{"model": "image classifier", "dataset": "photos of arthropod specimens (BIOSCAN-5M)", "image_size": 64, "crop_scale_min": 1, "horizontal_flip": true, "activation": "quick_gelu", "inner_norm": false, "drop_path": 0.15, "patch_size": [8, 8], "conv_stem": false, "momentum": 0.95, "nesterov": true, "adamw_lr_other_params": 0.0011, "warmup_steps": 240, "weight_decay": 0.03}
Rows from block 9 of a small image classifier, named by matrix and row number. Rows with one number belong to one neuron. Each number is 128 + 24 x the weight over its row's rms, rounded and kept within 0 to 255. All counts start at 0. Numbers have three digits each.
After each neuron's rows are labels from the 100 images, of 14976, where the neuron reaches its highest value: "strongest on" is what is common among them. Only what is clearly more common there than usual is listed. The data: photos of arthropod specimens (BIOSCAN-5M).
# fc1: MLP up (model.blocks.9.mlp.fc1.weight, 512x128), inputs 0-63
# fc2: MLP down (model.blocks.9.mlp.fc2.weight, 128x512, transposed), outputs 0-63

fc1.28:118099161143152136150136134139127158122164168136115106107047110107115111110077130086138133203129109118124139125108114159122130134151173095126139082120096133177115152107130112100105100152153169
fc2.28:128131108131115128129127147135138077127126098135105157168128111143141179132163139139093132154141166119122148138111150096161118132111132131092130070118148121144157135107141178163198149150131049
strongest on: order Hemiptera

fc1.422:134103136147104135121136112132111108156124145150129128147109158131131159147141130149115136176164151130129118149102146131125132157088156148108103135167110095153134088131130128099143184105151152
fc2.422:089171158126119131125106162136145117103173085112138103125125101159139173082092153164130167144112125101102154132107120114128136077109110125125168129127083111113117145115096142099115100136113134
strongest on: order Diptera

fc1.383:136162141129116157180124105144130181110091094095142156084154079153110120129151142104094150093120077129128110112144171133119132095161146114148148091159134080119104147130102103106137094132120110
fc2.383:158140115136118091142118135111127203126130176121096130168171117109121124130101121138184135132105115114127121100095110160090147128104144135189141098114104108139137135131087105117121111140160103
strongest on: order Hymenoptera; family Trichogrammatidae

fc1.336:136117115131148158131148096102120135107148102129086126172113107106093139126111109119129160134136160102114165134113191117143101141146153150125109147112128122088120143146098126186100186098107115
fc2.336:125096155121144116114087137143113095098091142144107130101149144164105104143161097158134157101148105132163136130120124122161131130123141136137119156155101141152084144100142123141144133129151121
strongest on: order Diptera; family Muscidae

fc1.436:142101103121160142112110126120151124089158141145126124191140171078116134127112162152132131120087147113094151114105154112143106128159129124120135125145122119112146138038150111139096124117136153
fc2.436:130133111111170124106093086097117116142145145152078124125120106146134123137129113141103119115151151160110112115113176100161119090159111109109137178156146095119106114148137098115156122122116127
strongest on: family Drosophilidae

fc1.396:135158151164138123124103082100146113119101120139139154173122119152096157154164093134125084134103132092127169141116140119146136157112114090098112119175157165147115112111117115116145069105112144
fc2.396:108143124098148155155140164122145128099122124129144086139150193148164090075097144123132178112115114075096092094110119155233094124133115149139136121154112135134110146123119136118134135111152141
strongest on: order Lepidoptera

fc1.124:128153095150120162135148117126091106118120076131107125151180120161153121107135102113148149139109107166131161129154142143055117105099133099152126134117109147134101129170111131140112076141138124
fc2.124:152110123141099125124114094128127180125120159071104124109138131121063133163134098136140134094160130158138116108111131165162075137130131139116126103147152144111142111133144151096148204121154129
strongest on: order Hemiptera

fc1.370:116116147120147124117136133124160152134122164130119136123131089149092117123136153127093110101125137148154089091172100166125194114164168137133115139095140148104106137128087139095129119130113139
fc2.370:132156121130119087127129177159148111125162114152152136148104139182160134111142135131117121131137123133119086072150187117047182131109129131095120107144114150146132107160145104127126084136118127
strongest on: order Psocodea

fc1.490:127156183080125099107076137142121108112133152101112143117122090161112150131090136098130110104114139165154138141131114104147104139147094122153152159142149117146140147101148168132108122106102138
fc2.490:108078141157106121096127137117137187142144100138131123109146115169113106172130146122163149124155106095167134168095089114141101119137144146112121112125067134139134145150125173108093140120117107
strongest on: order Hemiptera; family Ceratocombidae

fc1.78:124134097115139153152149155128145146103112112103117111100164113119082147120114136118111142133157116134129135117165104120149158121121128151158149150127143125105103112146151104134163113098116134
fc2.78:141124139132131120117135099140146142155144162166153082136133170116108128130143158139147116114128091099185118177127128106146145147104139081132130118150125090163125114163149111117122090122165098
strongest on: order Hymenoptera

fc1.246:137152128176129165107175131094085117142095117109142136132109120122145186092142134102091111151124128129124106119137144108074158113098169141165117085131094156094090108089121128117098168124146129
fc2.246:154137161120125140146101089156138112118135136091138108091138115140170125157122139184171127122147143135095167111147142135143147090175100130107164092081121119136113099156091162143097110115119138
strongest on: order Hemiptera

fc1.82:179210152139119102095095109113120105102123131137138131125128138095139169157131087089136166114142117139077120132126177127114128115090122128143141093108117168153125139143131153091137122144123170
fc2.82:132141105096141115179174128099112099119132132170135105125122122130162140152123092131153150142118082110151134145130091124112093141090142132136107153162125117081142128102133110122111106156150107
strongest on: order Psocodea

fc1.375:131135081129082120148146094141121102100143188146136146126122127151128132139149139119147122126133152113122126083123166111125149126123128086107131152160130153102130152151152151114130101110145132
fc2.375:126096089140110163147184149131118123093162120121183129116089104141144134136138136141127145139150187148154094066145192089130119115137122127106107141112113121148116092124151154113109151120128166
strongest on: class Collembola

fc1.150:104105126150109157129103146176168128177119157131171145103121103139114148064169134151129106088154093145130130130140117153119141129120107128129140141140122138116148153133120181113126097116137130
fc2.150:152135105122121120126107167137123131098128117162096101134111151173121149136098123130086132107132141119131147143107113079112137123144087081158149111119110131132155101093084118144092113119129137
strongest on: order Coleoptera

fc1.159:146147157163118136108130117117112182105105125101107155112133101137135145112100143158151129127131106137099124113130146129184145169141129171144108134125143122129115121091137148170131148080119147
fc2.159:102126158076121138117155158143113137157116140103115104168143105140140102093181157101103117137133101096131122130100088158143153129120061160125113140144116067145086161139153095161161125148114154
strongest on: order Diptera

fc1.53:130133154121139162087098117136146142141130118093094149131135119104113137186128131103120122127120123114087149061094127158145140155146097101133102109110142135132118128121104131116170075104088082
fc2.53:136100123106121142078119088138071151107139145133116110141158075159148067091106117122111146119105143115091100121139176128122116101089138126137140155132133170149138131129115132146159140148145172
strongest on: order Coleoptera

fc1.209:128160147088148116123126111121134110121109145108136166138125094111136078134059157121160129120132121119111131129116121117131136145144115141159121160120157091138135127145109114138155167126128092
fc2.209:113094126127109150092147110108104133119117108144144140056118116151134125147163111125139101158164144103141149109137129079165105097123122137185125104116121127110163167128088153139159085103132164
strongest on: order Lepidoptera; order Hemiptera

fc1.16:142105115122133127112080147170086114105141096168094130108146137143140087116148156134123117152146089151118126127149123153125102123123126123158179139110136121141115161111092144150110087126106143
fc2.16:134157120088113150111105116098107155141128178138132113130144148138128096117098164169163156085126096095124126147117098100126202149110106115134140140122143134140151136113081054102143145152131161
strongest on: order Hymenoptera

fc1.358:159107118158150173131109124128137110150092165166154151120129158127126120098151102123129087133125117139145159138133156120152106123130142143134122105130095136092140105127169178138138131140110125
fc2.358:076124108121116137123130130132134118108127132074114137138088153157128133172151161092150132108140120179086134117131160124134130117145134159103133187103158086155099124139134154103123110132134142
strongest on: order Diptera

fc1.56:155150162099094125143136146142142128095134136102092133160142096136106126133125130119137093148149132112129107093130126127160115129108141131070093126125151175160110119108131145112124119074097141
fc2.56:130144162136141148118143090096131157103117095140138156104147142104099144104135177156140134140104108095145070115082112085151151140118108104137140115156141140154088168140113146164107144129115112
strongest on: order Lepidoptera

fc1.17:156101151106106142131109094143154083111132142105151127192145084119134149137154150121174129137132102108090130130131108128113098189107113103150169106164111148110111106158143089155142112086113133
fc2.17:088058148115149107110114165095155131120143105143154123139127134176120131109120139136115154086108144138108107158120110134155124108163125120151149122142134128108146160135138137093170147132131165
strongest on: order Coleoptera

fc1.380:158111128120136133113129128140154129133100105107138129100080091132168166152140196146130107152113132128148167100110155103126096136143101118133156149098108137102114122156088150133145087123118115
fc2.380:084112153113120117141106104112129146118118125121139110141127107123143153137115111095111149119194113140161095084109136109099128158111124131115166130110143101093096162129120141101134176160108134
strongest on: family Limoniidae

fc1.443:179139133121120115105079160132107173117115119130131148127122083103161128144133082132114138147152119131144110191124123101111114167133131092092118153132119143123125127085111094137141108098162144
fc2.443:090127130144095093117133121124140162161162119143164125118098110134123147158126154150164088154123090089083157139144144159134117128116116209134139113119130155084111128130153125140111130123154094
strongest on: order Hemiptera

fc1.173:146085118116140143104137116110129132134105065143116119106154116125149143124133121124110122122119112156096124118128097161143146088153102105161140138107109105130054114121104152129111128093152122
fc2.173:129157188130168108143083121166156153130136159150116085126121121130130130128119126137117113089170123156087164109119151142077151194119141134088104141118121123154129087121127127115194107088123124
strongest on: class Arachnida

fc1.113:124128120100156091157162133114143122103146141112141133112130166146147127121130109110122103154123093104131080075113170102159092137154108140129186103113105146146121182146119116130132163118139133
fc2.113:120130131116101138153091127152096098122146099128100099115130117131184169148164107128149119104115112108126102145137129159138151174083147092124135118136122139142169093100106165136149142103170110
strongest on: order Psocodea

fc1.450:128118122103160111146132130115156164118119120114120134135142109137086198138138123170145133139143089125114149142153124183155151143145117119180140142116135150172114088088129151133150114107122143
fc2.450:169143145130118165114124142132121126144164153137121090101123162097122099145113146132143154110097173132153129134115166154116164094114133117091129118113130141154132125155131122117117121081155077
strongest on: order Psocodea

fc1.458:113175133126102131151159151139151105088143125122113126153103113103154152152066101155113116137130106134133096139117141110147127097100109127140108122136132143152119124114186120113128135143098141
fc2.458:141165127081138082135145107115068105078118135140137147152134091125154135105134117126120111118119154074126126161152122155103166148123115159128167146146141152146116131144110163114098131184153137
strongest on: class Arachnida

fc1.441:132136084124113097140147070093146124128154134166141141131130140154181122129154093132077138143121117144076117115136146138111120160105097154129122130082119101182130163145160162151141133153137129
fc2.441:124143114101111109106117154129104141132129114172132121115122154114151151164135103150174116122118119126126117132135098142090161146140125106133088101113158151118140148125167150138135107124143117
strongest on: order Psocodea; family Lepidopsocidae

fc1.343:133109106152125109098099108164132123124134144111113131094133099116161119099195094159140109137099072073114114138116130105123123102144138150175107154138125148098116131149125070106166105135140143
fc2.343:127125107140103134099133141121128157091159104100116136166143109141120147173155144131123108126109137110123135151133072114097108160130112057155132110167144147144136133144083123123119123140143110
strongest on: order Lepidoptera

fc1.268:160169125127136131145116148104111119153129120177152128145084111128121150119131118118103154142128165103076156096124095139183100174085109112143102130126115155135105142085133124152146085106126137
fc2.268:105078151132099128144126108160106110132131138168150125120103100136124129182122120128139116159103108150099160180177111128139105112122132180145124127150143098102070134128180095111150171161178129
strongest on: order Hemiptera

fc1.411:172103145153185093138152077134147130141106073179105165114142100150120139126120094135098127107106080145138130143083116136122140143158122143167122097111124153119107122112166101129135128118119141
fc2.411:144109160155160120134071128127113126149131116151157097137157126113157116078101130112187123163158134131144122104116143155067102136164134134147131135130128113103111133116094148151162124116134125
strongest on: class Arachnida; order Trombidiformes

fc1.480:105124188098138152144110099118102095131119095130159154133117146113167112097155134095149131114147123142162125116117140109165099158126160156141186161099142116127124125143161127104104100118098160
fc2.480:138130040152124115116148132139127098177154151087120088116114148162121115116088100133178111131107138124123137166100131105112141173115120127127172104136121106130151095083121132106137126132139134
strongest on: order Coleoptera; order Hemiptera

fc1.62:135120129112152149146149094170096138114103109124134133125036155123132129090150149127138122159131174148159124094127127110153090106185146105137124123092082141120120136139145101172142123137138102
fc2.62:116104116116101124169108125127095095139120171152131086133094088157149103136123127126118132137086078141114134146128131141065130098127142108105167100105158102136092149186144134140160141160114081
strongest on: order Coleoptera

fc1.507:115095140158116125151126114137138101098131091152109121152139163091140132156102126131143128120140116115142100120113066116106113112125131124160134112134100108197091153099125121134106151145151143
fc2.507:066123135114174146123113111104118137133104133142117158134139103124141106087126076111120121140096130098171123172128116145114103115112119118086118115124142134191101183162124135098154109090163124
strongest on: order Hemiptera; family Aleyrodidae

fc1.327:119113128164159145177097137134142162146064156107115074130102096142148114146146107170088108163132134158100139181125145131116092095137174120159082166103120162128140102137147115107156113108120152
fc2.327:162137142102139132141131175143151121137151098134156156172117099148103105158107150117137133149122095092133119110087182150111143149153109148096127116117095142158122138146097108124135167124133078
strongest on: order Coleoptera; family Coccinellidae

fc1.111:180109113157163118099133093160114121165095089170129139124124132137129160134118118140094112131151106143112146098128119130086133121131132123160160116125128116150131156108083132140167115088101156
fc2.111:109098170133201108119130119134148123124134105111161086124181159138117087100123142149173078122109111150123137089125146148084157134133122159122122168108135152160093097130153067117125124130130167
strongest on: class Arachnida; order Trombidiformes

fc1.298:141120113122069106162127130164096128127128146168093113134126139142097134110115144119141126185139146164146163098165148097092102150116133109125095116125085146121137126115164143116115083105120132
fc2.298:139140125118133118116150117117097142158147139131134165123080086151179141119119161141116129107135129122127143105134145088107155145087112140125140173124154099143134075123178178101139173109124127
strongest on: class Arachnida; order Araneae

fc1.81:119105119129122136123115114074113152156144127161123136142136161136125137133134076113117147158111099162150121129144078115104112094121134136087159122157128152098100161138118121087117094172117072
fc2.81:158125085170145119130166115141108153134130148156116190111113063151120085101143109140150120120135155084140128124107091140098120115121145122099130143169134111143131132127110177130127184136152136
strongest on: order Hemiptera; order Lepidoptera; family Cixiidae

fc1.502:139119115105121126114120093147094116132145091156103103088145124134159113088164109155125124097144062152121152098115128149105087102145127106165156140147176142167094141137116141153120069110142124
fc2.502:154155122127136163085115136116125187148117175139153134081133121100079129114106122160174135119126134094138117139137092122127107154112112131207110117119116130105092134124043118122127134152114132
strongest on: class Arachnida

fc1.289:126175069141139100111146135108096144103170137144154130148120107133121114129154131130077121123126124170103068121153152139128141089133125147139117123155148145139084181158144169154164116126136123
fc2.289:124149160136100106154113160063131183150165136156144116117110145137117098145151182144108113108095067121120126118113112156094123117129128110136139109105163143131080089137087089151112147126151112
strongest on: order Psocodea

fc1.359:058118186155105181111109088135118152134140138114115146105155089113108157109138112123087114111139100159130162121144081120106164154107148116135117143123125154097157135173150119118124115089102146
fc2.359:162111149102097157091155148091114150052132123104139126134171131124134113126103080167128157145109115104173145100134136192125099149122122074138114105121131139129117101137089133145171158094095142
strongest on: order Lepidoptera

fc1.333:078129115148141160128131111111163111132121105167112120111112115088099143189087107119108146171138137108141091136143164144109129136137128109166127073130123141108135123140126124124121130107128129
fc2.333:108162114132110161094148128088088112122144127112145106158171100091152136140190144128122082095141141148098145138119111122154126132141174145120132139173161116095156097135137124154144114169109134
strongest on: order Hemiptera

fc1.286:111151125104116118155142127163144120134154144087082168129144150097122126132084119141130168144112124116149135126159117125084204118118108173131112113137098121176138136115094135114073133142098131
fc2.286:100108155121156146109136073099070124114106113101171131181173104136135110116100123129146159162120126107123130157104121180117131158099133144123128115129133111117117169120110104121120081134129130
strongest on: class Arachnida; order Sarcoptiformes

fc1.420:120089163113158137131153112124147125133086110113115138133084117169107146161136147155158119112141122121124099140131118128194069098146120134123165124101158156112105115141161137083155113150117127
fc2.420:147153088169118115117111128148131148156100135144146096136140128136154090157081125128144109138157125118140128065099089164107142119162150148127153125101153150131145092135120141111082121132166124
strongest on: order Hemiptera

fc1.491:127174095133154113134125152095133102117155123154121167158140123095174134123123161136121081149143112165111124139119124126117106129118146136092121118132086103154156136145146089137191076127110142
fc2.491:087156151154161149124118121116092117148137131110155100126162125176094130147122123100101116069093108115123118091108146112137156152137141097142159127102138159128120128114123106120117151131133116
strongest on: order Psocodea; family Lepidopsocidae; order Lepidoptera

fc1.166:130133163140169152155111122143063136095116131106099138101135149151114118133143174147096088171156091120179117102158097133127178125133145106151135115118075148094130128125102100124143102143117108
fc2.166:101089127102136155078152189119110138124127112146101156142139118156156125120096123172112162163134147135143152120079147091103145101113098122128152118100165094131147113115160133108122106157157124
strongest on: order Coleoptera

fc1.126:141179157159113166106135145062106125097151134180117138125106146121097114150111169169111107143161100119089152154123134141173116124115105112143159140193148151071160131117103145119119150105148126
fc2.126:112150144125128106076127163133153139146156154145150143101142132155101094116116087139134133125150122175104145129133135148116108101168140141118127115092117162120140137168132127089144143139109164
strongest on: order Hemiptera

fc1.33:102155154143121120141146106091105149129136140121193145184140116121084108121117166133137077116137149123144132096101115150104128112192164079140125110093131140116106125131130116157132134146093147
fc2.33:123143157114166130107098165142152114136054140084080116166139111125135143131114171159110135088108150098093127158134125149122114071110134165162161127118096130119142118160134147106127147132138125
strongest on: family Drosophilidae

fc1.393:122080198131125143170112180157136112155166139125140110116110112131100104135138134137120125140148104135103138146126135113119164115175120140125123148171138145131112098111146173127136149125109116
fc2.393:174115099128090102123110118128144177143113116190110098148148133143127158149107132088135127119178128135120089128170155095125152127125108158139112107155150131095152117142146121156156093128124154
strongest on: order Hemiptera

fc1.309:093117119137156147092087089176146114155141107112119142128102131111123133130151129161093116163143143150118142093099099165149156130106112144157175113111146134144127140134127143129140149091121129
fc2.309:143105115086098111140135120187111148119165132091151092170097128120119139146131149089152107103152118116126097105099126139081119080177105117126096130148140140148166124116151175110135150139149132
strongest on: order Coleoptera; family Chrysomelidae

fc1.466:141177147130144137116103171111098138108147153166122128109132119125107151163144090124109129123160156120098174114138119113085092113115142126135138112151118092202095158151129147133151115125093128
fc2.466:126112150110145156123126140123170110139113098156128144103138135110151140159128118140136130108137128129124119089117189126132157092128129107166124159126127170086157145094126108095140151119141084
strongest on: order Psocodea; family Lepidopsocidae

fc1.222:137132136110132153112053094129119100102130107150114122131154147091131142157099163131136168147078120117131129139086134125110091135117158129165161119182129153121128160157137149143095164112125139
fc2.222:111113128123145148121112157083161099105133113131072099122126150139151110093096141162118142118094175115166168084094132116136127083150173105117144109176140139128126084162123112110136137113119157
strongest on: order Diptera; family Drosophilidae

fc1.338:176162166145163090128150153114133127102169126137138161136138146089156104096101137086129118125097123147142087145130064123168148174121109122151124145094108130121106126130159095121100115123119097
fc2.338:134153117098113125153138111150165117176112143103167156125168114096133153146111124131118120130152117122141089146125144102080158109141109084171124119131109130068148093135113130155122126140177093
strongest on: order Coleoptera

fc1.39:129124132166101112132132061147147113140083075148152129139128142116116127128110117130130131104117068136123102140108128149106158126137086123123141109112122135178125132108111146103150135137150131
fc2.39:112108149140166183090111129129122114085110130157152174111156073100125140065146105129137104104144129111141138151097147151146055104166119085142094127130112144166132148118130124103104125118185108
strongest on: order Hemiptera; family Aleyrodidae

fc1.251:120156133138130134141173112094082170112110117110133181128137156136093146164162091100119147135146105095176091083134140141108142094107158126145104120121119120141103089150139125136121108090092151
fc2.251:119117098127154141171095133156100158101088169130146135114171133105131146098088166110093096157135110148131129114087133132112116106131147141148160114159150076128092117116145116155160103108151146
strongest on: order Diptera

fc1.135:111146131121130124141141110163145104132101121155112110125116176156121168104123126129116097174162154116134132142103104143148140141118153142158140134085099177094134166128137158078133093155129152
fc2.135:113134145140152087134150133152148147122129107123097092117119087111169149150170104098104114110128094154143148152095135146081128095127104095112146094068146110105191147191137146136118111119121126
strongest on: order Coleoptera

fc1.342:128134108124161088115139106127139131158172130144125156129144117138113167144103153168084127118169133135117152097131161087166101153139134094174142147172083102082140151141128123147155103108104131
fc2.342:109113149145130120065083095127099118161142116123095136109160172116123142088093093158138122113128102112184118095117144088154141117120128113168186121115131146132093091117147106102110139128132094
strongest on: order Lepidoptera

fc1.427:134139143168153133143159133161170065117133108101091094134117119124077140110108121119123156173158125112103126115148148089127128147111097169149140146132108133131104180147112132143158185126148185
fc2.427:121137193146113111126098106149102093085119109139133099132099134151128126122164173061113099135079126111129152144126122146108122127132136153153124125112105147159119126111147137106095125155111116
strongest on: order Diptera

fc1.479:103171117159145146123127135136096137081149168132118112089152115146158146169121113171141126132109122125119105118124123138163127134177132109090134116132113147146145094107121131152117070072107133
fc2.479:182103131099125107095131101095148134120138113120138107103114102153135124125118143118157117141142104141156138173107173126126115120146182142123119131111104111123134094147136123149178157153121096
strongest on: order Coleoptera

fc1.279:126120108167128126108133115075118126118113113154161112115167170141170118113137098129128121137112093154197100149098052156081140117147114134129129145154116140123087143150118128133119138150128137
fc2.279:109102115118122114141133094117127136129115128144141158122164080147079083093101108136148123155148155102142147144115112176122034134143086125116108138145140125157143161137189119108127138158161136
strongest on: order Hemiptera; family Aleyrodidae

fc1.19:129086126111120140111129131082131163053157127108156122107111086138164120110146104152135112166128147133172106120096159124108153121143140131136105142144111151100128160115147138130127121149107125
fc2.19:156140120103102159131175110117115134140123121112153119170107137124173095146119067121130149109136158088148095115114145113122102171138128146127126145123145100135157149091143161114089142075164135
strongest on: class Collembola; order Entomobryomorpha

fc1.114:112110135110134099073104162148094115127162166141144151113129149095145117111146149126116119101158156129113138139091201090163097166139109129189157108129118122140129133126116106137151104124113116
fc2.114:086109155150170097137157176151135121139148151112142165138117141134147150105104142174149128118130147110104096144080133120129156164161076126107107134131164133139137111107123089104172138120101128
strongest on: order Coleoptera; family Curculionidae

fc1.116:166135130131136113137105113156119153091142129128114117190152120148118140153161112141130113120098106096072110141153140169167108129094134124149147140120103152154114221143127144127127077118132150
fc2.116:111141152113134110113124150090153136172118137132095104166131121117109137122113147139117117111123098111106104098117091140098148118065141125122145149146124145149103116124135102129115125151110108
strongest on: order Lepidoptera

fc1.155:139133148133150116150142091087123118152177130136127119149139150168133115115123103131156073131159137156154156126101163131123104118098152111099151145131107131131111113051104159121166140144119132
fc2.155:156144122146146136108121107170115190121109145089127145082110161136126122123123109098127105140112140123110094130116129085147150121145115129146160131118129157116128117230101187141143119117128096
strongest on: order Lepidoptera

fc1.106:130144120138140166134151127116108137171113126113111156092136184104103120116167129143141103137136121129144099091105116156127131122099056122210116130158114116139104104133157134140088157127148128
fc2.106:110127116095130143079108145115143166146134162122124120128169155134154119125131133167126107116143150128072142118106122131117123153172119080119199144169130118127139139153099102086141100161147080
strongest on: order Diptera; family Milichiidae